A small masked image model, trained from scratch: 7.08M parameters.
Rows from block 6 of the encoder of a small masked image model, named by matrix and row number. Rows with one number within an expert belong to one neuron, the router's apart. Each number is 500 + 40 x the weight over its row's rms, rounded and kept within 0 to 999. All counts start at 0. Numbers have three digits each.
Before each expert's rows are labels from the 100 images, of 14976, where the router gives the expert most weight on average: "patch colour" is the nearest of a few named colours to the mean colour under the peak. Only what is clearly more common there than usual is listed. The data: photos of plants and fungi (iNaturalist).
# router: slot weights (encoder.blocks.6.mlp.router.weight, 16x160), inputs 0-159
# up: expert up (encoder.blocks.6.mlp.up, 8x160x160), inputs 0-159
# down: expert down (encoder.blocks.6.mlp.down, 8x160x160, transposed), outputs 0-159

# expert 0
patch colour: green
router.0:454518491570472496499513490542528552487493471520527470432503477472494566445533495564495422545440517420460534449469578536493500548471552515535482526573490476601495515559513523541558500427450478490496525506531463534450513479451498506478495452496566521444543520505436445556487540449437511531420541457551467474512496499489503559410539529493485572468519498480447435489551502510501527493505540533518456523471420505547499522483552535488466528484502530504516476617437496584475438489490436
router.1:414490447561488521464516502510531526485486509481490494401511508495522517510491482531533380549452495456512564459494570555482500540474581448535509538559493447581509571583490540561526561446449482466548516514546449481477474491483504448454512454525538530439518522493458434533531505468426564536420500459474474433505490540474499603431509509513456527522538460485498500497532465507487535494495542576530445507462493544553477497492525553446448504488513509500538511561471484566470460507431492
up.4:526496527507558484439448537427459496470429536480430433550498481528537464549475534472543524495523480519484493504448489518474460505524472543478494515511513446479564483473504556499481438517464537543449494476534566527500432507460472563483503486473453496529455496451525494530589512515490461511571522453515487468491478543557574468518472510388471587493490420475486483460474505494431444455560542505423463459577548451411406489469455491590479559506474465486502459483486529470566498503463526
down.4:540545469533444521509536452522541546562476487447509492424481484425522525481502347484479437500518511514501576508494512480515564547497558446456455454461448509551418526503549486531465480528488521435505469457552432436470509500512495534532490555501474518456528497516511476511468551442476473486485499522523504598511687481455470530498500461534537508457475578508512542494529503574469478433468450460528480481461483505519476505524506494445473442519524533496560470503516462492517515520512477
up.5:503537483542530510445507464582543445486479493475438539534487493579450525435447419508528479512536549451511505492477485474436511448524516526566482485474551565543501503504507520537507545497566519443465424491553483468482477528504506538443442566485506493512450548505468511565521521458511454540490501551501410533439631491560512550496513540449530491516517483436464473475483513610490520419476579475502524550520527469508553486535452523435520458489571470505489483495535518590477538482485459
down.5:483510483485491481504492503494434507467516513495500483472461451484509523519532187484509488498489485498503509524460445491504526465498538495485513517480485491483478496472556501487472439488481558467490492463509506520491489500500564495518502493498488566484536491511510493480511513503482499542511518521477516483519699502499473550475470526561510467489494525503497520483493513487523531344489495436515451478569522498467474490497507490481522509510522546495524489490510457493510512497480487
up.6:460467493499556606453540472519457517497531492525513442517502525509409535508476499549602476407464547465446535493498506470434472490537574446491510597510538510509473544514549491433557532539444466444474484482524515494487503440523512473509500454491486488459495460487533509521530478478518467485483515471462466437524493553515508534536447501481469501512532507453464531513473467583472512513489592500469540466442547523509469533477461541589451506459585458525620564533488555486468590476538462
down.6:506510511526513445478492543472592496486495497493509480501503511511467533461507711480468497492489506455490488527560568540529495525526414452536517442517477493518490511509470494540543521488529443512506501586451514455434478523449409507464449511572512427524502488469489527524494496482471522484531510494516490550437386501525476461481536484457514515494497493608544493518445523491544455602474475541451490462446503504479506473543465461514475488514494424516514554488472485546578503514463564
up.7:456517566544532457499563465493563510428483523530456568535479489551599460481517532453522516490535492550448532539414537505528518470503525399496508558493443499449499535452498490500517532489552495465505501453511514421502522463486514510557530541492466474486440547548564486495491525483422511413547530524424467463505495513574503483507537509543441515455499532408524526484427516449462458465438544545530461429431516539549474513456502483567468475453460576482462490466477506495567539543532485
down.7:483457496478500529452522513498558496455523430483546470482436516445504554508485658516533436450538521572511466483584553553465488442479425496470467502515533550520578458501511540517531581496510478495487459508528492544478431551431369509445562493558521470595490512499515535481567527532579497537485519461491485513513415494460473473460507462482462514526523522484451481472507486451519456536483543532553527510466487497545512568524497539485530497456484505482534488504518428540511563527510501

# expert 2
patch colour: grey
router.4:463513538478445436472446459552470463538513476518435485494467516549464470540483490465508484520513487504495487465504510551439537509446497502443476504552525426473553547505513459345496504480458495550566501476457465497445535461467557471500450519557503434504443505543495480537538460472508616490532525428409513460487522502506557554497516510507566555610548504485482510540577443449499467476475531493488534499495499608489528469543419498499541517508554535491537539504480523484506503438544478
router.5:514519547524466440490436442553461461541531474512447486465485499529478476523470510480494490511497477528487456458471489542420535530458500494457469491530513427488537541517504435348486507479464529557556513473470507495434552463447565476524473527563494462467451528559498500536507461485510575509531548401422477466499492502483540559506515532508547575587541523451486519566564449420535498493452531502489547490514497604507514469555474497502547488532542533473538521544469512486520515412558487
up.4:559470462526424464519524494508506523502471484498595533436501531532491526504495454535536556496458522461521538483532528447528498494512430464473510471538545500579437497524573543397566542465456476518560475533552495468490501495488541519493498495524530431464496482509506449455528478521503498526392553490486446503497500413504592517507487485490450490464517537473519468475577462454435505455512523446544532412515498507552502520493616487555479490529510508566535523461411496607502488472540445
down.4:497529462470476547484494517493458483482504552495440526499493447545498509477516216473492508467510449490501514480491452503478508529500519566541542488510450534488501537490504501600477468478504580503499533462493509553514512498516542521525595437526493559493544505495516488507557531541507507501522462565493502473509627507562528511486478576535523432503467515512475497451486524521502491371514521472490468499496487508483467512467475515469518548494513532516503493483486477485499494535512509
up.5:551481467563394518505560502491516479531511472539577581395545481497481592542475493509523574473457508473472529493501480481531492479492461479475525446570529483605444493513516514451561535437491496505518494512527485485519532488497487508482490478558549439485498505504488502452512507512480483457388550455513487487555503426498500493468478487532433456476543562538496411493576473464450503485475505432570517452484435517545473488463596476467515508532548487551546507492478484603473497519540439
down.5:515553501468540557489485512481451501459487568506413477535505473511478538450514321490524531453553454482509529525509469526490488529528490612538537531560454542442507508527468518598468465489502586510516522488476520542508534481539552496503584425529490554512529491519522510505562510539528538552539411543524493468537591512560516496502448543474531427479467447528452509491459531562537474431526535524456462508504533506467484500460485559519474557493471520494438487484497529485503532523504563
up.6:563443454552436456539564490480523513495506467519610549423545531487535563545500474528540570501440508479509530474506485451552494478476492497496499481547564485606441474531547509440551527432489484478528498542532556435480547483499524498476488461505541445474505547507498474491526484516480489488415554439477481468530513448539512491499480464507461520490509527544498441528582466486457473482517537415576506398505456528536467584452569466486530509498533482584540486506486513590478544511534459
down.6:483561489482469539496487527466472477472517560480453492491487440515494525478503227461500501469535439500493506529496465492485481525515469562523514505531426510465506506508488498583479467473481590516527519456479507534524530487517565509508618470544506550524553501496523489479532542498505508515526458562474508479506630487542526495482468575537532438482475502523467510474488508524508492409521530471474437515496504501454461518450483517494490556503487554497479511484494502498510491554512530
up.7:471498546484552505514443454425501431517503531481481413585461478474453447598505496559530484489521526471531511505551517533468472490503525465507537494482462505399546478505502501475458491536487547512522507530477532532470491465498509502500469497488542462506499483503500494549458518510528522459567494495496489509445490553472513460531413457418596449515472490479523548520434470504513521498557573511402499481516555550473357537517449540570439500539624475449568476518503510444521469502481509
down.7:442483607504470423549533578533526478497535470480491526456495555483520469532507413549518427526490585514484500494475501485506534514528514488470401474445423495506488528511533479502481454526580449410527460520523421401460511545560472532520421522474542487462527509519488542536481525465465463482464504504524455484530575524410525507495505491510459589486491555549508520501563468490513430450464433533514453490481486521492472479500510506456520506505498474527519482525525573487561453406476564

# expert 3
patch colour: green
router.6:420516474524428561506496533534501468471474508456569475443541493493513515517528507507535434564440566406502524448469562541490533516456512502451485584544529499559490482567499502513533529391472494462470545560536476503503508430559448461483542497540536497438478555505477419523503544460468506457447487520516444455515496531508541561439504481516493584538496450550530505460464524473453520506491539522532443493517459448531401551473552554486462593530500512506478515549451500550471458508480460
router.7:435512456565433547482528522571504532473519530550581499422553496484457566465473496504524453539502479482422549495493597496492506511458516485511521485503537513574514526531452608558528467421527470489519521490575510505532480505540510470453526498537521522432518492552464408476487489429523474470448461513587464479530503503488434538445564537524440506487504475435512450530516491493529539504475530481565437445518418437503491517447540544526500607519507527480490535527467514516499468506481433
up.4:447501557464499561484494499437488483572512537507420475554507434509469538429529507514540540446557470532524435493506499508468495539486479583556531411464463495531583543486477488589458482529516456497500553564457517511552434535492451573543506480529531506483499516440457514513533551502539510577538434526530481546508486563462483480495413438515623462430497472531503533509476537464483469463506475515453467473487524538515493512473487444501476489516507501522433538491474422471565557441447522
down.4:524454451488431421545471536534482489476524505512517478465550459491549581481533365535467543495485512519505546488492511538510475509455509520478470524485476526492479524492492503460489414485541525508476552386506433458498453451560550507506501533466523554435491473542546487475479522556491525452481483573530507546522609535563506467509484538467501493546435371483452509515523489519536487393525504472530511468538516559514472539494518561445559496511534548532427469524515564510511471476544461
up.5:493513531492510530533531542431489485452500475480479458552504462498470503506526531482489529506605470492510498522463441489520481526503480510481527510544505507466474563448521558539474503564477501512550566453494476510550536605467484479491544510527457485432518502446497479482522449558521518442486516467525466539542503592519596453531451478436502497416587482502494565479592573511558520483510443445507466507547520529388518523483495416555515552506548563457464485505405475422511535514470478
down.5:504519475492515485517482495492464503491489497510505508487474430505518503527506168481498499492495496495504507538422469485502534519484577517521485498486495498516515515508550497526509451498498525466478512448508503518511498492499576515531530502486511571474524491509520515500503501512495490540494480544465498492547685508509476525487488511584498504495512499509494503491527514495502511379510483450497498504567468506498503491491507495431515487513545559514519489479503501499494505474524498
up.6:439448548467527511474495479486499453501429488457476501556539597568515526500502505518483477449484604475429528507494542439525476437473489523522518481489472485553509452463546494554568489438550466512540446569450473441501493482521478483459473536511522468510438501479447436542512472470445467464562488494458438493438578538521590525525519492499494472507479463469449520526509464447517535449490492487474527504455527512403467522420518538439538475520430472513514521447488626564483464443482514
down.6:509518499492502494505511494527436501509506532487499493505527442508483474503490166510502500497514454502476503510430428511520519508481551496534488495497483481498497481504549516526502434516485557516483502448494521508511470496488559522494520513474494563509533508515517506496504507487499482524503491542488509513541658475473485509518468529582477480494501521489484498468500512486502534366508519461486456484579495489484503481500506520441485498519526568477497500494509486509506518495512496
up.7:501545498471492541429448510511528523600529462482530592505491528511525509432473486528453504584524485495519472572486479545552501494503562443500517429492452574521468449487523519552506535456486473485506529480495434516552520486507488450554440480523507442478642550512477485456470485538507491459474521495528524518503491505422448472434511473580551461462536505492576516435521568490493503497454427456555530476408484508581494474467503472397486541531497543511508514499557505462434509532482502
down.7:469518472512564522551482520433444483525499465568483495560502458466451461546538326499560527524481531473511503484499477475530495531489488520486510508479516516479511598504495520488518427470537571552499558476476543498493509463502561478490514436514451567522537445542521517561518500619541471495522521473444480473543496509578518575557499535518577548532431478500445542493427482505485509439502501443553482447610508485501474500533516524450503536432501508461499544461512505495480551527494535

# expert 1
patch colour: black
router.2:470549438557485450453521537522576572436476474625508503497490510488575585439494482478487494557412506487411504448525499484529497531457496466516465512524526487522403477536484528513487525444527459500527512519588517442417500505514461502460492508479559509566541443499489497584520496458465525467416485489445547554553515474496466516455498522508466472509489506519465394486540484495421531487463511472532562431491466539518562479444496484491532465485508488504530496537508457574446467484536460
router.3:497409526466498499484487514462528454549423510401429497473536537504468426529505489533495444492573491542598529507500506517484502445526535420558496514528471502452593528496528428530516552550493511451582496521503483530505447548461531450496461503543437564446459542521471493471459499506464521518549523482532460548404543513504528491419527485430446510503490456490526540514472478490578452462488470570526439537532519485450481568497471507538439487484483534530448543536537506474495516497438573
up.4:501548506546448484501388460489522468494545547491571504521440483499478510500500505515420508480490500469469484470528483500494422519520430487517532485529443516465486559472485471572464487511445485525532529522495441516496530580468404496530499478536466456464622583449476528488490363499472510447488464535514515523553500474478525506458413475548517510485550500464566490399575523475508502483478508420526517484557511464503492469442468475460435563557524486483483545427499508523523477532459477
down.4:499456476521535532473514540520472494463477447498399563496509557493547524478534606545553500453492462469526513456488561546494528481492499570492470499510603492510513511500533487429470570483522503455498464529563507497507531424544497453455520490467508468507364479517476483556479444474539475486449485403436450436509425511499478524555569536457503520549416375540470519530513493529482498556470550505535521523547500534564558512527531528475504508496464509446500508534493496467521497460556495
up.5:475481490535496516500543566531509486540605478491531522461476513493545491477483504499525417500482559493519512457458478532452555493514524628499444554513478544524469481512544497551521490438574483466436487457545520477518538495536483541506498532489547467419416584481497506549488506490504509525475496496505478485523504511534504473479570459507487526451544479590468475504572495510528526513457480443557445542550498430529522507480473532357572555470461543521486467517516487502511485637490433
down.5:440470461533474471457539430507455565501425496512494514551568428512483550530499446440528554450568485491502446446436503476499426492464462447459534509515497489515487505471486526434503533452467590490487534502517560511501499465517567484455536445414546474516589439530514499502513527491458513564546541563515513524512469433489521574501476544575545519528512516422482481502424451543495551553543531494511524508447488481543519450494516490555492519575553544530532567433534495519484543469569519
up.6:533430474501435475549500418539489489503475489470510520521495604551550485507454451562502494507502496547502568475467513558490461379523498497440603486478446501453416405535462475515531495514561499472461458501505516498496504489487471519461505490496532481479479499461457480502482459473486510475543437445475438490548619518539508517551501509533552574466492511469479479559480517505489487387536534494560485544494508506465431475525539526509440432456383525555467499458500522518494505531490531
down.6:501530515488485490493476510497421471481491525508455493502495454510516485512499190498475504524483494500529502540498436472497505475492496499501507517488509496475504455508525492493476466529497552514458494465514531474504482508487544537499496516512468566488527509477525503471471521500509484568508522555515521504493663491472501518525442513528451477496500516460477504497497534511531546309481520470512495487561511526473520500509521484452479492531514528514508530476507475465521514467491498
up.7:534470451446414582554582535500480480477522472534496416445487522447518501550471481542490577534532499551520495605598496488502543474530484558517476478546562500521455439551464488566516476506486481520529526433469473456494495480523501491454475526473521482574435442457539499479456446488488571488479547481543552460433455532532474456541432462509456529515579467495478474522559541540505492444524497484501565546502467517491482518442483538451555522474481473426474431493526456492442500560498457
down.7:487504503536486460509493475500480482576496608473595572539498473511445466464372407383527479438507432462500460520494520501563477495566512470472485537525498492473535541525551470434518579550494530509509468594536507546466472516484505493509585535549517446464523551494505497520504563512491529531506528474538522523505487531525580485505584495454493463443447485543495531510451467428542480448488503428511472515408472450518493480484487439495474552546457555502479500475475503482524526487501497