{
  "model": "masked image model",
  "dataset": "photos of plants and fungi (iNaturalist)",
  "train_examples": 22605,
  "image_size": 40,
  "crop_scale_min": 0.5,
  "horizontal_flip": true,
  "translate": 0.12,
  "rotation_deg": 5,
  "method": "mae",
  "mask_ratio": 0.75,
  "loss": "mse",
  "encoder_arch": "vit",
  "encoder_norm": "layernorm",
  "encoder_norm_position": "sandwich",
  "encoder_activation": "gelu",
  "encoder_head_dim": 32,
  "encoder_fused_qkv": true,
  "encoder_bias": "all",
  "encoder_qk_norm": false,
  "encoder_parallel_block": false,
  "encoder_inner_norm": false,
  "encoder_moe": "soft",
  "encoder_num_experts": 8,
  "encoder_moe_every": 1,
  "encoder_expert_mlp_ratio": 1,
  "encoder_slots_per_expert": 2,
  "encoder_shared_expert": true,
  "encoder_patch_size": [4, 4],
  "encoder_layers": 10,
  "encoder_width": 160,
  "encoder_positions": "learned",
  "decoder_width": 192,
  "norm_pix_loss": false,
  "decoder_layers": 3,
  "optimizer": "adamw",
  "learning_rate": 0.0014,
  "beta1": 0.9,
  "beta2": 0.999,
  "eps": 1e-08,
  "max_grad_norm": 3.0,
  "max_steps": 37200,
  "batch_size": 64,
  "epochs": 105.3,
  "lr_schedule": "cosine",
  "final_lr_fraction": 0.01,
  "warmup_steps": 7440,
  "weight_decay": 0.03
}
Rows from block 5 of the encoder of a small masked image model, named by matrix and row number. Rows with one number within an expert belong to one neuron, the router's apart. Each number is 50 + 15 x the weight over its row's rms, rounded and kept within 0 to 99. All counts start at 0. After the name is the row's rms in percent of the matrix's.
Before each expert's rows are labels from the 100 images, of 14976, where the router gives the expert most weight on average: "colour at peak" is the nearest of a few named colours to the mean colour under the peak. Only what is clearly more common there than usual is listed. The data: photos of plants and fungi (iNaturalist). In brackets: how many of the 100, against the usual share in percent.
# router: slot weights (encoder.blocks.5.mlp.router.weight, 16x160), inputs 108-159
# up: expert up (encoder.blocks.5.mlp.up, 8x160x160), inputs 108-159
# down: expert down (encoder.blocks.5.mlp.down, 8x160x160, transposed), outputs 108-159

# expert 6
colour at peak: grey (83 vs 47.7)
router.12 104:46 51 55 53 44 99 38 63 47 74 60 51 48 85 43 95 57 71 44 60 65 33 59 74 68 43 37 73 55 55 49 97 40 47 58 53 33 54 24 42 41 59 53 35 50 46 58 54 56 39 46 29
router.13 091:42 53 55 48 35 65 67 35 34 56 49 56 57 48 47 84 36 46 38 55 90 52 41 48 70 74 55 56 48 43 50 97 35 62 57 46 45 54 53 48 50 58 37 49 33 45 48 34 44 37 49 45
up.0 085:46 65 42 51 37 56 67 35 35 28 57 35 43 30 57 54 45 28 29 67 28 33 33 61 48 47 54 57 21 41 62 48 50 73 51 44 25 33 37 42 33 79 52 55 50 64 54 37 26 75 49 73
down.0 119:54 50 51 32 49 51 81 54 40 51 59 45 45 45 48 59 42 62 00 55 54 88 59 44 55 32 51 49 54 53 33 33 44 48 58 43 80 59 48 55 39 55 47 43 46 73 45 55 68 13 61 48
up.1 068:48 71 30 37 52 54 53 65 26 32 76 59 54 31 42 47 55 38 47 55 40 93 77 28 74 24 53 46 22 49 35 66 51 47 45 43 68 07 18 56 37 47 47 59 48 52 67 42 56 82 49 61
down.1 057:67 32 70 80 49 57 84 45 27 99 72 41 42 59 59 59 70 56 39 53 39 42 58 78 64 71 55 51 52 68 28 55 25 36 24 87 41 75 58 47 42 51 65 63 55 18 62 48 37 26 23 56
up.2 132:21 38 34 80 38 42 34 64 52 23 73 66 44 55 40 24 52 80 48 67 37 41 58 38 11 56 67 26 51 35 58 49 51 30 63 24 49 56 58 47 52 47 55 59 65 46 45 43 50 44 29 46
down.2 116:49 48 36 21 57 51 65 56 33 66 36 48 52 69 73 57 52 49 03 49 69 63 66 77 54 39 50 69 50 63 54 45 48 66 54 65 57 32 41 45 29 48 50 37 49 49 57 51 55 53 58 44
up.3 106:54 24 51 96 64 32 37 52 60 81 76 61 36 70 53 34 44 59 47 42 49 40 77 57 49 43 50 27 61 31 42 49 17 23 61 51 61 72 42 52 66 87 49 45 66 43 30 60 51 36 67 35
down.3 090:61 66 52 12 42 35 41 48 45 36 20 41 67 37 86 55 38 46 52 45 72 45 66 47 36 51 27 64 37 45 87 48 58 81 56 54 58 24 37 34 47 47 35 57 52 54 61 42 46 81 36 63
up.4 081:49 58 53 40 43 61 72 32 64 43 44 49 53 53 65 20 42 53 45 36 56 56 49 55 43 68 28 45 56 82 50 64 59 54 28 48 33 41 68 54 43 56 63 70 35 27 67 35 37 37 54 46
down.4 062:40 42 63 58 40 34 75 42 43 59 85 57 41 33 34 94 57 42 39 67 26 50 47 72 51 34 39 37 25 37 25 33 40 55 79 60 59 39 44 61 30 76 58 36 30 57 31 52 50 45 46 59
up.5 062:78 44 23 41 36 58 48 18 71 52 41 26 59 33 31 51 50 71 45 62 28 32 47 27 55 49 68 22 45 48 79 64 61 32 22 60 17 37 40 27 75 45 45 58 49 59 31 49 63 66 44 75
down.5 136:47 49 31 38 34 42 73 54 35 41 56 42 51 56 43 61 55 63 00 52 58 77 51 37 54 26 49 51 38 48 29 50 51 53 62 51 66 46 52 49 43 36 55 33 43 56 48 56 73 21 58 52
up.6 114:58 42 24 39 29 44 49 81 54 34 48 53 58 14 41 59 55 32 26 59 57 66 30 26 81 49 71 23 40 58 68 70 71 74 26 72 31 25 36 44 57 25 38 57 38 63 68 38 38 76 42 69
down.6 134:46 57 44 33 49 37 84 54 37 33 46 50 53 53 49 66 58 58 00 54 60 85 41 45 56 25 44 47 40 45 37 44 55 59 63 52 68 38 61 49 55 40 50 30 44 60 51 45 63 30 55 50
up.7 060:48 43 55 44 43 25 43 38 43 56 26 44 52 59 42 50 43 45 16 62 54 46 55 26 58 32 48 48 26 82 58 77 78 46 16 59 25 44 55 33 68 50 45 58 42 52 73 38 39 69 54 51
down.7 136:52 44 43 36 41 35 74 58 44 41 53 50 54 49 46 67 49 56 00 54 50 79 51 42 55 19 44 57 45 46 42 45 54 51 69 50 72 45 49 53 45 45 54 36 48 55 48 47 77 19 52 57

# expert 0
colour at peak: pink (37 vs 4.1)
router.0 123:31 21 10 37 30 30 34 59 49 26 40 65 49 48 37 55 50 66 36 54 55 46 66 42 32 42 59 47 57 37 93 54 82 65 50 36 28 77 46 52 36 43 59 62 35 80 62 39 66 62 61 67
router.1 086:41 41 63 64 29 74 40 33 35 45 47 26 60 64 17 94 36 66 25 43 66 49 64 59 65 47 52 65 46 54 54 59 52 65 63 71 34 34 50 47 50 53 58 30 58 46 59 32 41 39 58 32
up.0 078:53 52 30 64 22 52 51 52 37 58 54 44 57 60 32 61 57 51 04 64 82 37 46 55 62 71 45 51 68 36 57 40 37 71 18 47 38 30 50 51 40 54 71 48 65 62 50 32 46 57 47 61
down.0 085:49 60 60 54 41 58 63 43 52 49 42 47 53 56 39 55 58 57 00 54 48 76 56 50 66 46 50 56 44 42 20 37 49 42 82 53 54 55 51 42 41 52 68 31 48 52 46 57 64 22 46 45
up.1 091:42 60 56 45 55 29 16 77 48 37 28 70 40 34 67 44 45 45 45 67 25 34 69 37 36 45 59 51 38 54 93 59 55 33 63 65 33 55 36 37 62 38 51 49 43 61 33 42 53 71 49 63
down.1 089:44 38 58 45 61 72 67 14 56 34 67 57 38 58 15 37 37 58 08 68 41 44 45 54 42 29 42 61 55 39 46 33 61 70 71 34 61 53 60 66 32 79 45 61 45 63 62 48 42 20 77 60
up.2 073:56 50 22 48 13 37 45 48 31 53 50 62 51 56 44 43 65 47 00 50 62 54 44 40 63 60 57 46 57 59 64 59 30 74 35 55 35 25 37 21 46 45 67 62 51 57 52 38 48 44 44 61
down.2 089:36 56 55 49 55 61 64 56 50 49 44 46 36 55 46 54 70 46 00 67 52 49 57 43 73 38 50 55 37 45 33 49 51 45 67 48 52 43 41 47 43 45 67 35 52 47 44 53 57 25 47 38
up.3 089:73 71 62 50 37 54 44 45 73 68 37 43 60 62 70 63 53 31 44 56 49 41 29 47 86 39 23 67 35 57 56 75 49 54 50 77 42 41 31 47 48 84 49 63 59 48 68 62 24 73 57 37
down.3 082:34 51 51 62 23 51 22 39 36 21 70 44 35 58 39 55 60 56 56 64 69 33 46 24 79 57 36 43 55 40 56 67 26 56 34 45 53 40 37 39 57 30 32 56 62 35 28 47 56 64 47 66
up.4 062:69 40 61 58 29 48 30 64 34 47 44 32 31 60 43 54 46 50 19 48 24 54 43 52 35 34 49 62 14 86 61 52 38 29 57 72 40 40 45 36 76 57 66 35 30 53 62 43 37 55 52 64
down.4 095:46 58 53 57 43 57 80 45 49 45 35 48 47 61 59 92 61 62 09 48 58 75 55 41 57 31 49 61 43 49 30 47 45 43 58 52 54 44 42 45 49 39 67 15 45 57 56 50 56 31 43 37
up.5 070:55 47 27 56 35 63 60 38 32 56 58 37 47 34 33 59 51 53 00 59 84 53 49 54 61 48 70 45 65 58 40 52 38 46 33 59 38 39 60 51 67 55 68 52 52 59 58 23 20 58 47 63
down.5 081:43 58 52 41 44 64 58 54 48 56 47 52 41 62 37 65 56 60 00 50 43 67 67 50 68 22 41 64 46 53 33 49 46 62 74 50 61 43 57 37 50 68 72 28 44 56 47 52 53 12 47 50
up.6 083:61 44 33 56 20 54 44 57 22 53 59 48 50 54 33 51 56 52 04 70 67 53 54 29 45 65 56 42 39 59 72 56 34 55 25 67 41 23 69 38 48 57 63 59 53 47 37 21 43 55 44 69
down.6 088:44 68 48 46 50 65 59 48 54 50 37 51 51 59 55 65 63 59 00 39 35 68 67 67 68 52 39 52 45 34 23 52 50 48 62 52 63 46 47 36 42 51 61 37 58 32 54 66 64 28 35 40
up.7 129:65 38 44 43 47 23 54 31 56 50 44 56 35 16 44 72 47 35 52 37 46 49 38 33 51 35 95 34 47 59 79 56 66 46 49 43 29 60 25 54 89 30 31 53 48 69 34 38 53 61 59 71
down.7 141:40 58 57 48 45 57 39 22 71 46 37 63 67 43 38 50 52 54 03 76 44 49 47 63 65 54 46 47 36 54 41 50 64 51 69 53 29 54 40 49 57 52 44 65 48 45 43 58 47 32 61 30

# expert 1
colour at peak: black (98 vs 4.1)
router.2 114:64 37 56 50 42 34 62 51 47 56 34 26 74 67 47 48 45 48 49 37 73 40 40 85 32 55 44 68 48 68 67 41 28 33 52 75 24 72 40 46 61 73 53 31 82 42 54 45 39 49 57 51
router.3 100:41 69 28 52 50 48 56 68 52 47 84 74 63 49 67 30 40 47 41 72 38 65 64 68 58 82 59 60 46 46 75 69 48 49 44 45 33 45 60 70 51 56 46 74 47 47 56 50 39 47 51 40
up.0 105:27 07 32 32 45 50 48 61 51 52 43 47 51 69 45 25 46 76 49 30 65 64 78 49 56 92 57 44 76 45 48 14 67 70 63 74 64 51 42 36 43 42 49 64 36 50 59 45 54 51 51 39
down.0 093:77 84 75 73 39 41 60 42 43 62 44 44 44 26 41 87 50 60 44 66 57 55 38 47 46 34 56 75 56 53 29 56 42 47 63 23 26 56 84 61 51 75 51 10 69 29 41 64 62 37 72 55
up.1 083:58 10 16 65 44 50 36 47 69 76 92 57 44 67 41 57 52 19 63 57 42 43 44 44 85 42 52 49 26 55 51 52 53 66 35 67 56 49 47 38 18 27 58 61 52 49 58 46 47 77 70 67
down.1 067:43 89 71 55 44 45 78 72 57 12 44 46 65 50 63 25 59 80 55 39 76 56 49 51 29 50 47 49 66 56 38 56 51 42 49 47 35 64 59 73 74 81 37 48 56 47 44 40 58 33 36 00
up.2 094:63 77 72 70 47 66 43 50 75 38 67 62 53 58 57 47 50 58 40 65 30 50 51 51 34 40 66 45 54 66 39 76 86 43 50 50 51 62 41 62 63 38 52 49 50 73 52 62 43 46 51 49
down.2 095:54 53 23 27 57 23 63 48 57 21 57 48 67 61 33 53 60 56 00 50 36 83 47 41 57 29 52 48 41 51 34 48 57 44 81 43 75 42 32 61 47 54 49 31 54 68 31 55 67 31 57 45
up.3 114:32 46 58 63 56 65 53 42 48 20 59 45 17 41 54 53 77 61 47 58 48 58 68 27 39 08 52 46 36 70 54 73 48 39 60 35 56 74 24 66 48 15 59 39 58 73 64 37 46 38 45 69
down.3 101:67 46 21 43 58 31 36 45 59 79 58 66 81 60 56 47 26 50 25 77 56 58 41 81 56 67 65 49 44 29 55 34 62 58 56 63 58 30 56 63 36 75 42 54 31 49 48 51 56 73 39 46
up.4 131:51 01 14 42 43 24 59 50 52 41 40 51 54 54 39 36 62 52 51 47 99 36 43 60 62 77 65 48 92 31 43 16 71 56 42 54 37 71 66 40 47 51 45 35 44 58 48 53 52 39 59 52
down.4 130:54 64 71 68 46 57 29 54 38 54 32 46 51 34 78 54 59 48 99 52 38 29 43 38 54 71 52 49 50 57 58 77 47 62 27 48 39 39 34 53 49 49 51 51 49 36 55 48 39 79 41 69
up.5 135:40 80 36 52 42 83 33 75 40 49 46 39 58 57 48 55 79 26 47 57 33 43 44 41 88 44 29 37 28 52 76 84 34 69 52 62 45 30 31 72 49 51 50 65 59 51 59 43 44 62 55 46
down.5 132:53 28 54 34 35 59 53 36 34 37 52 48 39 61 39 57 36 76 49 59 85 56 63 55 28 67 50 38 86 47 45 20 52 43 54 34 52 75 78 34 38 62 51 66 49 61 56 31 48 35 46 38
up.6 094:31 00 22 34 35 48 38 59 57 67 47 37 43 63 43 33 46 62 50 30 73 40 82 44 36 74 48 42 62 35 64 26 57 55 43 43 51 62 63 26 33 44 49 49 42 54 61 45 44 68 48 51
down.6 080:60 83 82 56 34 30 59 52 18 62 48 53 56 39 40 46 57 75 27 72 74 63 47 55 37 49 38 47 36 52 43 47 57 59 49 54 24 63 61 64 59 43 54 43 53 25 33 74 83 02 79 79
up.7 061:77 44 27 47 21 50 34 45 45 60 61 56 36 48 32 73 66 55 00 41 64 57 60 54 88 53 51 49 54 58 50 51 54 58 45 58 36 35 30 45 61 51 71 49 29 64 52 34 46 54 53 64
down.7 075:60 72 51 42 46 41 69 43 42 50 61 57 59 51 26 53 48 60 00 58 28 59 57 40 44 20 58 60 44 40 42 54 45 42 70 52 73 41 43 60 38 56 64 31 47 46 30 62 55 28 60 35